config.yaml
inner_norm: false
precondition_frequency: 20
warmup_steps: 930
weight_decay: 0.1
Rows from block 4 of a small image classifier, named by matrix and row number. Rows with one number belong to one neuron. Each number is 128 + 24 x the weight over its row's rms, rounded and kept within 0 to 255. All counts start at 0.
After each neuron's rows are labels from the 100 images, of 14976, where the neuron reaches its highest value: "top examples" is what is common among them. Only what is clearly more common there than usual is listed. The data: capsule endoscopy frames (Kvasir-Capsule).
# fc1: MLP up (model.blocks.4.mlp.fc1.weight, 576x192), inputs 96-191
# fc2: MLP down (model.blocks.4.mlp.fc2.weight, 192x576, transposed), outputs 96-191

fc1.349 [139 101 107 115 100 164 105 150 152 105 134  90 134 142 124 111 137 120 131 100  86 143 137 123 150 154 131  93 113 119 155 132 142 174 170 129 118  89 120 153 142 115 166 116  88 121 114  79 134 109 151 121 125 135 127 135 155 132 146 153 153 102 116 153 129 157  91 127 113 147  88 117  93 130 134 116 120 122  86 114 106 112  97 171  92 104  99 128 116 113 152  92 153 112 131 123]
fc2.349 [123 145  90 146 146 167 154 124 115 178 161 122 108 138  99  98 137  88 105 119  94 152 181 128  82 134 115  90 134 132 109 128 152 109 106 108  96 121  90 108  67 154 162 128 120 178 164 110 133 152 143 152  96 103 112 100  95 129 106 162 154 118 171 128 153 167 103 120  83 156 104 115  94 136  84 122 124 115 185 137 121 133 127  87 123 152 131 130 137 148 150 100 112 168 104 114]
top examples: finding: pylorus

fc1.381 [105 108 106 102 146 160 127 161 160 180 114 105 109  90 130 105  94  94 139 166 131 173 148 136 120 143 137 151 107 102 104 136 120 133 107 135 141 140 158 130  78 124 113 101  95 138  79 126 103 143 111 112 152 110  89 111 158 139  91 152  86 122 173 124 129  85 168 148 109 136 124 119 126 132 124 138 103 132 107 129 106 110 148 112 145 111 102 139 110  89 139 116 178 147  93 118]
fc2.381 [126 116 141 138 132 152  96 127 130  94 110 113 106  95 123 110 104 122 125 138 160 163  86 124 113 159 109 141 133 123 104 116  98  99 118  53 126 130 121 126 151 157  96 127 100 135 100 130 105 116 145  86 178 128 108 151 146 129 136 153 128 124 118  81 132 144 190 100 128  87 161 157 119 103 138 136 152 118  92 160 124 133  98 132 115 100 130 105 108  68 108 154 122 139  89 157]
top examples: finding: angiectasia

fc1.155 [116 146 118 169 150 124  94 164  88 148 147 110 138 123 129 116 135 141 122 116 108 163 113 132 146 123 202 139 121 166 148 151 132 166  81 126 127 119 137  99  93 144 148 143 126 145 141 158 131 146 140 133 130 133 180 157 168 110  98 164 160 163  81 100 161 122  86 117 128 155 148 129 164 138 133 165 173 147 105 133 125 127 153 128 148 115 141 127 116 159 144  99 156 139 133 135]
fc2.155 [103 141 148 120 128  85 152 132  72 125 125 152  70 120 108 116  54 101 155 101 127 137  87 139 152 133  88 183 143 142 127 112 149 129 148 103  94 174 107 144 179 121 166 179 129 130 129 109 121 148 104 128 126 105 134 128 130 180 148 135 108 138 108 107 156 136 162 127 153 175 170  98 138 110 103 117 131 110 182 127 110 136 127 100 107 135 113 134  72 118 102 141 175 155 167 126]
top examples: finding: ulcer

fc1.176 [188 134 156 120 142 145 127 107 116 143 115 146 119 157  98 104 144 150 110  80 157 127 126 132 160 122 113 111 129 152 184 133 141 103 176  99 135 132 127 164 167 101 170 143 182 134 147 133 114 135 130 150 150 146 117 140 158 131 141  78 117  85 107 125 115 132 160 136  98  93 134 117 123 102 111 113 127 146 112 144 116 140 121 131 139 141 116 121 110 138 147 154 123 112 150  94]
fc2.176 [144 106 117 149 122  71 100 100 134 119 117 144 218 163 112 129 123 146  90 131 134  96 139 129 119 152 130 164 111 138 128 137 151 168 158 130 146 170 127 107 151 119 103 144  93 132 128 117  95 146 131 145  93 113 130 112 123 142 144 144 103 141 166 159 131 148 114 117 192  89  87  91 155 143  80 143 120  86 143 190 146 136 135 138 135 104 143 120 102 134 119 104 167  80  96 118]
top examples: finding: pylorus

fc1.226 [137  95 109 132 125 131 194 137 118 156  90 117 139 151 126 127  85 142 122 135 121 113 117  93 118 157 145 123 125 105 132 136 112 116 132 116  96 162 124 147 165 118 140 123 119 155 131 101 137 116 138 123 131 124 161 121 148  96 142 131 104 159 140 151 172 142 162 118 121  66 110 122 114 126 131 147 120 127 136 129 126 161 100 132 139 118 126 117 156 128 143 104 123 117 108 113]
fc2.226 [162  92 131 146 111  93 152 159  91 146 168 135 141 105 125 117 116 139 165 125 120 136  89 143 139 187 142 113  93 114 138 135 109 120 141  56 128 144 153 119 158 100 141 130 139 118 111 170 151 139 119  95 139 150 114 156 140 121 115 140 120 116 157  60 143 164 174 109 127 157 150  91 101 118 116 123 140 118 137 119  90 126  94 127 146 139 124 183 120 134  89 143 132 123 182 142]
top examples: finding: reduced mucosal view

fc1.552 [158 140 167 108 127 131  84 121 117 151 108 104 169 152 109 121 132 152 135  89 119 132 120 107 130 107 199 151 131 188 116 114 120 165 121 140 101 108 139 127  88 134 152 173 131 149 132 199 100 119 167 105 115 110 123 154 120 146 140 156 138 173 101 132 124 131 133 123 124 100 157 122  84 132  60 139 160 148 129 166 112 111 128 139 132 162 120 143 158 132 126 103 116 117 137 182]
fc2.552 [131 183 163  99 113  73 128 106 122 120 162 122 108  70 108 115  89 124 144 136 142 103 154 117 158 119 136 121 149 125 128 112 126 153 175 113 109 112 111 127 111 104 127 175  67 123 142 147 167 170 113 153 130 132 135 121 113 119  87  99  99 139 148 130 164 171 165  94 140 101 161 128 108 133 146 104 135 153 102 101 159 136 140  99 145  91 132 134 154  80 153 146 141 168 146 175]
top examples: finding: reduced mucosal view

fc1.157 [150  92 172 114 126 127 105 124 166 118 116 133  94 165 152 109 158 168 107 127 141 122 117  98 139 125 127 142 169 149  94 144 129 143 113 150 115 142 124 141  82 158 150 163 127 102 121 114 117 117 125 114 147  88 112 133  99 132  76 119 127 120  96 160 125 120 132 112 113 129 102 132 149 129 103 153 181 141 102  86 124 122 189 121 112 135 116 148 120 113 112  97 135 119 140 147]
fc2.157 [126 133 117 153 120  88 100 136 106 131 159  93 140 154 156  89 103 150  92 125 129 104 142 119 112 165  88 149 131 133 132 128 128 138 107 138 102 173 139 130  92 104 165 163 126 143 151  80 103 132 155 142  88 126 138 125 102 108 113  97 152 182 163 153 134 141 101 130 100 131 138 112 100 109  95 139 142 177 154 126 148 142 143  73 111 115 101 120 111 134 162 102 140 111  94 175]
top examples: finding: foreign body

fc1.290 [160 145 132 119  89 142 110 110 144  93 139 151 148 173 100 143  85 137 121 128  93 110 130 115 126 139 116 143 132 177 146 107 125 151 144 138  95 113 124 130 136 128 154 154 138  96 164 157 150 122 103 141 115 171 145 102 104 135 123 155 147 139 120 125 118 113 116  95 110 138 141 137 132 143 104 124 128 162 162 143  82 177 146 128 150 136 116 152 144 105 133 125 141 107 180  80]
fc2.290 [157 136 127 114 157  56 121 111  97 161 168 136 144  98 136 105 113 115 117 132 132 105 149 128 150 125 129 151 131 135 152 126 122 100 131 129 124 135 109 139  91 118 155 153 170 135 131 143 147 113 140 157 139 182 113 113 103 139  91 113 124  98 150 175 117 153 192  82 132 117 138 155 146  94 103  95  98 102 148 167 144 159 119 111 133 170 152 141 146 134 159 113 151 123 106 160]
top examples: finding: reduced mucosal view

fc1.389 [136 148 104 156 107 149 164 143 120 138 105 113 139 151 113 109 128 104 121 123 127 117 120 121 134  94 190 146 152 103 127 140  97 124 124 122 108 187 129 126 133 139 160 144 123 110 117  83 144 123 127 174 144 185 118 146 139 113 109  85  86 161 100 122 143 132 106 112 117 133 138 147  74 143 146 120 154 137 126  87 167 147 142 100 115 147 146 130 131 102 163 134 130  94 151 119]
fc2.389 [121 111 137 126  87 179 155 139 178 137 128 142 135 115  90 156 119 112 112  88 103 137 133 107 134  96 121 120  91 190 162 139 158 150 141 173 112 110 107 150 122 140 126 132 124 189 125 148 136 163 109 106  73 128 135 114 119 182 104 103 124 108 134 132 148 105 110 137 135  96 107 116  90 161 136  95 147 214 117  94 128 139 160 149 179  75 171 138 147 119 160 132 123 157 105 144]
top examples: finding: ulcer

fc1.132 [105 129  96 138 146 170 142 155 129 158 133 163 123 136 154 129 139 117 151 139 161 124 101 131 120 155 179  95 129 170 125 176 153 149 135 139 124 157 122 113 176 146 153 148 122 105 120  89 145 124  72 117 146 122 131 127 131 147  91 165  87  89  96 104 129 123 148  92 159 130 117 159 190 128 142 122 154 183 136 120 143 180 128  72 151 164 141 128 128 164 153  92 131 132 115 132]
fc2.132 [131 123  99 108 125 155 137 136 120 183 141  67 127 117 118 132 114  82 114  71 110 163 111 128 144 192  85 106 121 122  98 157  95 158 154 147 120 155  83 113 109 126 142 125 106 157 160 147 147 175 144 118 142 140 100 133 149 175 111 176 120 116 140  90 170 146 131 110 138 137 139  85 105 134 128 116 111 103 154 139 184 161 117 125 129 140 105 124 106 135 120  83 120 100 120 150]
top examples: finding: ulcer

fc1.473 [ 98 112 124 150 157 163 137 151 130 120 116 124 110 141 124 103 165 127 127  97 132  97 110 112 131 121 127 106 161 154 127 127 154 158 129 112 115  99 137 170 102 182 132 101 159 119  99 131 166 149 129 164 119 143 154 151 115 135 130 143 105 122 119 122 110 143 117 123  98 154  97  92 149 130 173 122 120 141 127 115 146 133 138 120 104  99 103 143 128 179  91 110 155 123 164 158]
fc2.473 [135 139 109 132 123 156 137 140 158 134 146 102 135 180 125 131 160 110 114 104  94 111 142 144  94 133 133 115 136 110 104 162 127 133 145 111 168 164 104 114 145 135 153 125  93 126 145 155 119 113 110  74 100 117 154  94  90 123  73 133 117 155 118 174 102 163  98 145  99 124 132 110  88 129  81 122 132  97 115 144 134 120 147 105  99 142 104 158  95 135 134 122 128 146  98 142]
top examples: finding: foreign body

fc1.154 [125 123 160 135 123 150 117 145 164 164 109 109 132 139  76 152 145 144 119 159 138 146 105  80 104 142 156 113 160 152 127 162 110 146 109 152 128 140  99 105 113 134 161 188 157 118 158  97  98 135 120 131 146 135 142 145 106  96 127 153 132 156  76 151 120 154 135 108 128 130 137  96 181 132 165 138 139 152 125 150 142 146 111 142 114 130 150 119 127 105 145 119 123 114 101 149]
fc2.154 [149 111 147 122 112 147 135 146  81 127 155 126 117 141 104  98  84 173 135 155 152 138 133 123 126 114 169 141 141 106 110 139 116 138 142 146  92 163 127 115 158  97 130 119 174 100 102 152 146 145 139 151 114 164 125 106  91 152 156 150 142 115  98 137 149 170  94  91 111 143 148  67 146  88 138 149 126 155 182 100 140 143 127  83 109 127  90 156 153 128 120 137 113 142 108 141]
top examples: finding: ulcer

fc1.102 [119 117 134 102  77 153 137 146 137 132 100 111 100 105 153 133 147 116 149 132 133 146 153 107 155 125  86 101 122 142 147 118 101 136 161 114  97 107 116 119 177 150 161  85 133 158 142 143 148 122 150 110 124  59 125 143 139 145 132 141 158 149 127 141 135 132 122  97 117 108 128 118 114 129 145 161 128 150  85 176 145 147 102 111 129 103 124 122 152 147  94  80  81 157 149 171]
fc2.102 [146 143 134 138  97  53 105 150 139 107 114 158  83 118 121 104 122 125 119  95 143 107  76 140 146 182 128 137 155 126 126 146 120 166 120 121 109 111 119 121 148 120 159 150 129 152 139  98 107 142 158 159 130 120 124 155 128 155 145  99 128 138 133 133  84 139 166 116 164  99 113  79 120 136 130 159 153 148 130 150 143 146 124 108 174 144 146 140 155 133 105 142  99 141 150 148]
top examples: finding: reduced mucosal view

fc1.14 [114 181 125 123 160 151 139 127 130 170 106 134 134 102 110 144  97 118 168  89 118 109 104 107 139 123 161  67 168 126  87 132 166 112 117 125 180 131  89 122 135 125  74 137 161 112 131 118 139 174 104 133 158 129 151 154 143 197 125 137 142 136 124 148 163 105 129 122 142 120 125 135 174 117 100 106 141 126 131 130 142 115 119  90 139 153 138 176 103 117 128 105 154 153 146 135]
fc2.14 [ 99 116 110 107 105 124 140  99 151 118 149 145 128 115 122 131 132 104 153 114  78 145 135 185 113 132 153 104 135 126 106 123 127 163 124 176 135 159 118 134  96  90  94 110 105  79 123 177 151 166 117 138 157 150 135 108 108 117  83 128  94  85 140 110 170 151 173 142 132 139 111 117 178 126  89 135 152 108 111  65 133 133 179 124 101 137 124 121 113 117 133 145 124 139 103 127]
top examples: finding: ulcer

fc1.86 [134 201 128 152 114 132 139 184 138 148 123 133 145 118  88 118 138  94 146 128 122 113 111 126 156 104 151 143  75 108 109 137 139 136 130 162 129 112 116 112 115 131 152 168  99 159 142 129 121 117 154 177  98  97 144 139  84 107 122 154 158 174 118 123 116 142 105 139 137 167 139 120 119  92 108 134 183 102 118 132 156 116 103 114 137 146 162 131 143 129 144 103 113 159 150 137]
fc2.86 [ 99 155 112 150 109  99 110 129 121 149 132  99 107 151  97 129 138 122 138 141 133 140 127 145 113 127 127 149 139 169 144 139 106 110 151  98 103  87 115 133 135 129 101 130  76 110 141 130 145 172 110 143 133 104 148 164 146 134 113 118  94 147 110 137 136 135 137 115 106 123 147  68 171 109  86 120 138 131 174  81 107 109 172 140 169 152 124 143 132  82 136 113 156 152 112 155]
top examples: finding: ileocecal valve

fc1.156 [123 159 122 110  88 154 122 130 136 116 127 106 163 175 122 112 122 137 137 117  98 100 129 150 134 117  73 155 166 102 151 126 159 109 153 142 119 166 140  72 114 133 103 143 160 111 130  75 141 124 148 133 146 146 137 133 147 115 148 152 121 133 133 126 149 143 115 146 143 172 122 153 138 155 108 116 144 118 123 164 186  81 141 132 119 115 118 154 134  64 126 137 153 149 133 153]
fc2.156 [136 122 154 147 111 126 110 139  88 138 144 132 114 131 112  88 135 115 110  86 136 115 164 169 123 102 126 123  88 102 139 149 103  99 127 173 116 148 152 140 133 105 131 121 123 161 143 125 139 169 169 150 139 116  98 113 139 119 106 109 126  89 133 145 134 115  96 110 116 131 127 138 154 129  93 110  79  91 148 145 128 146 134 148 128 182 160 106 116 110 174  99 133 156  89 149]
top examples: finding: pylorus; finding: blood fresh

fc1.240 [155 141 162 138 103 170  87 123 135 127  95 140 120 111 152 159 180  80 106 178 151 135  87 148 145 108 146 168 128 164 133 138 150 123 151 124 106  95 124  99 152 175 173 122 125 100 147 150 129 163 157 134 138  76 102 168 107 130 168 100 142 139 138 155 147 138 123 136 138 109 123 106 118 109 128 116 140 159 120 132  98 114 168  95 142 168 126 112 150 173 120 125 154 133 115 110]
fc2.240 [122  52 125  76 150 135 129 102 149 114  99 150 113 142 140 123 118  93 136 136 122 134  99 154 131 125 195  87 123 121  98 123 194  97 120 125 105 103 116  98  82 114 104 154 156 138 157 154 155 121 155 162 107 165 145 135 157 133 155 121 143 138  98 137 109 125 118 106 138 117 146 145 162 138 132 130 136 113 122 120 134 136 124 116 157  94 110 129 153 137 137 125 103 125  96 113]
top examples: finding: ileocecal valve

fc1.202 [170 164 145 142 120 147 125 144 116 151  72 124 160 147 161 110 127 131 169  73 132 160 135 147 119 140 138 152 142  72 108  82 139 129 135 120 109 170  65 138 162 117 105 112 154 130 148 119 126 177 146 153 145 100 162 127 149 141 119 106 140 119  81 146 117 140  91 161 144 118 116 146 185 140 136 161 155 140 115  94 111 174 151 113 117 133 125 187 145 143 140 141 102 138 112 124]
fc2.202 [123 112 133 100 116  59  78 101 118 105 140 138 136 151  86 120 107 133 143 145 148 153 130 153 127  99 130 139 132 142 158 100  95 108 154 110 133 137 107 104 147 104 108 137 111 119 146  89 109 122 142 140 128 133 144 113 162 140 108 177 134 117 138 152 101 110 158 153  82 101 140 131 113 136 139 140 126  76 118 153 131 128  74 145 130 154 125  87 107 130 131 117 130 149 107 151]
top examples: finding: pylorus

fc1.208 [122 163 111 120 101 136 124 129 134 118 103 139 147 150 104  97  94 150 108 135  89 187 137 130 102 120 127 149 150 139 132 140 125 150 146 149 131 143 130 163 122 123 193 140 102 133 165  86 125 117 135 195 153 125 139 118 123 122 101 117 195 137 105 124 170 135 105 110 121 100 133 125 147 130  88 108 158 161 109 128 121 171 128 118 125 103 135 125 155 121 136 171 121 134 173 109]
fc2.208 [126 125 152 142 173 103 114 122 102 126 121 132 148 140 114  88 159 114 120 105 119 115 155 132  75  82 135 101 151 112 103 148  66 124 143 109 107 136 129 127 155 108 158 148 119 122 117 161 156 162 126 150 147 147 118  99 106 154 130 168 113 155 156 138 121 123 145 105  74 144 153 111 134 136 113  79 102  94 112 134 122 123 110 108 138 160 125 126 111 174 121 112 176  80 140 150]
top examples: finding: reduced mucosal view

fc1.239 [140 159 127  86 153 137 119 105 127 141  88 115 138 136 118  97 119 171 148  95 104 127 140 128 159 104 154 124 172 175  94 139 137 149 155 165 123 107 155 116 153 180  90 151 130  86 140  96 118 164 131  86 158 138 137 118 106 106  78 126 103 101 113 109 152 144 150 117 149 147 160 109 136 140 112 122 121 158 125 159 150 116 117 110 146  62 159 139 150 122 167 122 121 138 126 142]
fc2.239 [133 157  78 158 130 180 157 108 142 151 141 122 139  81 123 109 123 103 141 102 118 171 156 100  89 112 130 152 116 153 128 147 107 112 122 112 140 146 129 130 127 106 130  76 134 159 126 144 125 125 169 149 152 135  87 157 163 125 129 128 122 138 145  81 142 112 176 128 123 120 133 124 166 152 172 106 118 114 141 147 159  98 154 116 168 161 154 127 120 121 110 137 166 119 150 134]
top examples: finding: pylorus

fc1.518 [152 100 120 167 113 174 171 128  97 110 163 139 106 139 117 189  94 134  97 139 135  95 127 125 116  88 110 170 121 181 148 169 139  84 107 153 144 132 122 132 132 106 163 160 144 124 116 108 118  97 118 126 165 125 147  85 101 138 148 117  86 151 135 128 145 122 139 119 150 131 159 143  96 122 116 127 131 139 122 163 147 153 140 146 123 139 122 109 168  99 136 125 176 116 146 165]
fc2.518 [121 120 142 134 110 184 137 148  97 155 135 116 129 137 139 130 146  86 177 150 114 157  69 142 175 153 144 138 120  68 138 113 122  88 123 120 117 124 108 117  70 158 111 135 130 122 121 134 100  87 112 100 120 143 150 127 145 116 129 138 168 134 106  88  90 126 113 161 167 124 150 167 119 103 129 174 118 166 146 100  85 123 103 104 142 121 111 114 144 134 156 145 157 132 116 149]
top examples: finding: ileocecal valve

fc1.54 [ 98 127  81 106 128 136 150 150 163 140 124 157 116 162 120 118 126 154 156 140 102 154 173 128 147 134 133 119 120 139 138  93 133 163 140 127  92 147 121 106 130 150 143 136 174  98 169 162 135 126 148 158 153 158 110  97 170 138 106  78 164 145 103 100 152 116 102 106  77 112 122 149 161 149 128 176 107 101  80 135 105 125 131 132 130 103 146 155 128 110 154 146 140 139 121 140]
fc2.54 [135 130 109 107 112 111 128 121 131 133 114 156 140 165 123 134 107 113 144 154 136 133  95 141 145 107 121 103 117 144 132 148 133 101  98 158 116 122 143 121 166 101 125 162 132 146 132 186 124 135 140 123 194 141  90 193 121 136 131 155 134 137 114 132 130 149  91  97 139 129 168 130 148 135 109 127 106 126 177 115 124 132 122 129 129 154 136 123 156 140 137  95 146 152 166 106]
top examples: finding: pylorus

fc1.544 [166 171 130 151 139 161 137 120 144 104 125 118 126 154 147  32 113 120 147 152 125 134 133 164 144 104 129 169  92 124 153 111 108 134 122 106  80 146 128  76 148 159 137 128 138 128 145 108 127 152 107 148 151 118 141  98 107 140 119 117 160 146 157 135 122 143 154 140 121 105 182 155 154 151 158 104  90 131  99 117 145 120 199 143  80 123 121 168 132 108 130 157 119 171 151 160]
fc2.544 [153 159 163 118  99 105 124 105 119  75 124 123 172 171 130  94 124 111 127 145 132 117 157 161 120 103 125 142  82 145 103  82 130 116 137 106 164 155 102 132 126  93 142 135 166 147 151 125 168 162 127 126 153  99 127 132 142 127 128 160 114 142 141 107 117  92 115 120  94 120 106 129 142 167 147 160 110 127 149 137 177  92 128 135 119 165 131 107 170 150 119 137  96 133  77 152]
top examples: finding: pylorus

fc1.205 [123  92 146 113 141 139  83 131 151 134 131 157 143 140  97 119 141 153 126  90 131 158 116 139 141 118 151 132 159 112 106 134 163 125 102 158 127 115 110 128 101  77 111 112 103 107  98 128  97 144 149 129 165 147 132 123 151 119 140 150 137 139 131 100 112 127 121 165  96 124 135 133 165 154 185 154 133 129 107 138 158 153 105  98 118 107 117 139 139 154 166 167 135 137 126 115]
fc2.205 [119 175 130 126 151 172 102 131 177  76  97 107 106 113 147 140 118 102 137 167 142 108 132 139  93  99 133 144 122 130 138 139 143  79 123 136 137 126 151 119 144 125 155 110 133 145 136 132 148 119 148 158 132 145 135 139 126 149 158 127 143 128 175 136 137 122  70 169  95 110 117 116 113  86 148 123 124 100 102 104 130 122 118 109 132 126 100 134 102  97 153 131 105 121  80 106]
top examples: finding: ileocecal valve

fc1.15 [166 132 124 134 110 151 154 131 108  85 112 154 117 171 107 104 136 121 138 107 112 155 171 116 124 137 144 132 110 147 152 124 162 173 149 106 111 137 178 149 144 105 188 152 162 121 158 140 159 140 128 129 133 179 122 106 125 107 132  88 123 122 108 130 117 105 103 119 107 115 146 106 144 167 121 104 117 130 119 162 124 113 135 144 146 139 102 130 105 141 146 112  87 108 147 144]
fc2.15 [133 137 106 133 119  38  81  95 113 123 131 119 124 164 122 137 130 118  81 149  95 126 108 105 131 112  85 141  85 138 123 144 120 116 163 117 182 164 125 140 105 116  92 105 123 102 141  96 133 113 137 120 104 151  96  94 129 124 122 123 107 146 171 175 145 163 133 127 145 119 130 130 126 194 115 135 109  89 176 105 135 110 127  72 141 149 101 108 112 157 146 114 139 134 127  96]
top examples: finding: foreign body; finding: pylorus

fc1.129 [119 112  95 133  95 171 124 143 122 156 151 141  98 178 117 111 127 128 182 139 109 103 140 135 136 109  92 133 119 146 147  80  91 142 136 156 119 128 117 120  99 150 119 138 145 134 121 131 148 128 118 155  88 116 170 114 110 154 116 141 132 155 147 120  99 145 129 163 144  71 160 101 143 153 111 141 123  79 121 173 138 140  95 167 146 141 162 142 142 164 120 119 118 116 126 132]
fc2.129 [134 126  88 111 103 199 139 149 112 122 134 142  95 143 128 110 146 147 172 172 141 119 144 105 162 157 110 131  91 126 197 134  71  97 141 109 118 148  99 121 164 132 139 107 105 112 135 102 172 142 156  84 182 127 182 120 132 141 146 133 103 133 109  77 140 137 108 118  72 146 139 127 142 114 124  91 150 109 127 157 118 135 128 116 131 127  70 119  70 180 142 107 127 133 147 109]
top examples: finding: reduced mucosal view

fc1.223 [127 114 141 148 143 116  98 100 109 120 110 137 143 125 122 186 157 121 120  96 121 141 169 137 144 166  60 136 129 151 114 113 114 149 137 117 118 151 155 152 130 142 167 126  99 112 149 120 134  75 146 127 138 103 123  89 147 123 179 134 134 105 123 112 167 101 115 121  91 182  99 152 129 119 149 136 127 131 115 178 109 148 166 150 105 186 148 133  92 130 132 142 134 149 165 138]
fc2.223 [133 129  86 110 177  70  96 112  69 135 138 134  94 149 128 142 125 124 137  99 113 173 148 100 136 112 154 125 159 122 165 187 130 140 103 155 124 117 133 136 100 140 132 156  93 143 112 125 131 153  96 125 145 144 126 101 157 134  77  98 148  89 137 185  93 173 118 155 162 141  78 153 104 130 147 136  98 113 138 131 134 120 133 157 125 156 120 124 131 104 128 138 176 157 151 101]
top examples: finding: ileocecal valve

fc1.29 [132 130 141 113 127 157 107 119 119  75  91 147 120 135 121 136 141 112 165 100  79 104 112 101 122 107 102  96 161 133 162 137 154 125 143 113 106 112 131 127 157 173 128 115 158 138 118 178 105 150 147 122 156 103 145 141 158 111 113 112 135 114 140 147 127 136 141  90 156 127 134 116 141 120 149 153 101 133 112 138 125 137 130 120 137 100 123 135 184 142 139 155 148 169 198 153]
fc2.29 [107 133 106 128 102  58 129 175 147 139 140 128  70  89 103 156 125 150 130 126 118 138 119 157 134 123 183 129 113 164 162 130 135 167 143 159 122  83  97 122 147 118 111 155 108 107 104 125 119 121 173 129 167 146 163 129 111 122 124 141  90 102 126  97 135 110 143 138 166 117 133  95 170  95  96 152  95 116 127 118 134 136  93  95 164 166 122 133 136 141 130 160 142 126 141 143]
top examples: finding: reduced mucosal view

fc1.282 [160 109 117 156 115 128 154 100 102 128 138 102  65 153 119 101 129 109 176 106 132 124 153 152 132 106  69 133 149 146 137 108 115 134 119 126 132 123 127 144 168 163 120 121 121 138 105 113 144 144 129 120 111 138 133  85  83 122 109 145 152 174 133 150 168 116 119 141 123 134 122 120 105 152 115 140 157  83 128 143 154 138 124 137 128 174 157 107 129 112 176 114 131 128 134  96]
fc2.282 [137 133 130 146 128 149 143 132 103 110 127 166 107 114 135 138 136  86 153 104 190 128 104 149 140 152  85 120 130 129 174 106 107 114 138 120 123 125 107 147 167 102 152 119 120  78 145 125 113 112 126  98 144 118 134 118 141 118 154 143 103 166 117 120 107 155 161 117  95 112 139 100 144  86 122 138 168 101 118 133 129 149  78 126 119 163 114 138 107 153 196 192 115 154 124 163]
top examples: finding: ileocecal valve; finding: reduced mucosal view

fc1.395 [199 126 126 104 132 171 163  57 119 143  87 111 117 132 100 140 115 141 113 122 147 109 112 122 126 138 124 103 145 144 157 150 147 123 138  97 151 143 146 153 125 104 124 148 155 142 119 111 127 153 160 147 148 172 139 109 141 141 135  95  95  99 106 143 163 149 130  99 117 160 109 114 141  77 144 128 133 153  83  95  91  99 129 122 137 139 104 149 123 123 132 158 141  95 118  87]
fc2.395 [104 108 139 130 108 111 145 122 151 104  92 144 174 134  89 149 171 102 115 120 183 120 162 142 105 131 109 140 118 161 142 106 154 172 112  83  67 134 141  94 119 115 142 122 108 116 175  99  82 104 123 121  91 121 122 129 118 165 124 117 145 128 113 162 128  96 104 151 152  72 146  99 148 113 121 109 132 115 109 184 142 124 170 122 137  94 132 135 119 155 120 147 114 116 117 101]
top examples: finding: angiectasia; finding: blood fresh

fc1.570 [104 174 155 155 121 142 137 179 158  92 133 119 153  86 144 100 129 134 109 150 158  94  94  98 164 138 142 146 128 130 134 119  96 139 148  64 128 124 148 129 126 121 111 119 125 124 133 157 110 113 110 104 148 136 126 103 153 121  93 181 128 120 116 112 137 101 159  70 101  81 145 135 103 137 132 186 128 170 106 119 137 119 126 160 194 130 103  78 123 147 114 122 132 133 142 118]
fc2.570 [146  63 129  85 160 108 132 165 140 153 192 125 139 102 145 158 129 166  97 109 130 137 116 142 145 208  84 108 120 146 118 117 125 106 138  58 103 113 110 147 121  96 105 130 103 140 135 146 130 170 117 116 145 106 120 106 100 111 122 166 117 124 157 146 151 104 115 140 155 123 145  86 145 129 143 137 127 146 108 109 146 137  92 137 166 101 142 119 132 104 139 106 167 123 161 128]
top examples: finding: angiectasia

fc1.119 [156  99  94 112 100 134 119 119 159 112 153 157 113 139 101  95 116 142 135 145 108 109 132 123 135  95  88 122 159 143 141 106 140 151 118 140 133  78 143 140  88 167 157 147 121 113 133  94  95 167 106 148 147 173 133 151 154 172  93 118 127  98 150 172 128 120  83 103 115 100  88 154 140  94 143 149 112  97  97  95 165 108 128 144  79 136 175 128 151 132 120 144 136 164 139 105]
fc2.119 [130 161 158 128 156 166 115 119 112 125 140 137 115 125 137 115 141 103 148 126 163 134 121 142  83 100 121 161 105 137 172 112 137 135 115 144  98 124 131 144 125 150 100 150 104 166 126  86  95 175 170 146 111 139 117  84  84  95 134 112 124 125 170 191 183 131 117 136 118 178 120 137 114 126  91 135 106  85 165 139 123 129 114 135 132 154 125 131  65 130 140 133 145 140  93 115]
top examples: finding: foreign body

fc1.551 [122 133 146 143 178 157 106 168  99 144  95 138 133 128 157 158 123 139 150 156 103 112 114 127 132  99 132 129 159 137 118 160  86 126 102 130 123 184 107 101 154 174 130 128  97 144 144 101 168 118 118  97 124 164 155 144 136 113  81 138 104 100 109 151 143 127 150 115 120 168 185 153 161 102 120 143 135 191 156 130 110 143 142 100 172 114 145 156 130 119 156 117 126 152 120 156]
fc2.551 [107 140  89 166 103 112 109 116  92 160 128 109 117 130 163 131 107 113 129  48 132 154 153 139 103 138  85 123 108 124 123 138 142 177 136 132 133 162 122 123 131 118 166  96 156 103 144 108 158 133 117 105 124 140  85 141 131 158  67 126 118  85 125  76 168 139 133 150 116 141 180 129 148 133 148 119 105 107 185 143 144 104 137 124 165 145 115 108 161 126  97 155 149 120 113 110]
top examples: finding: angiectasia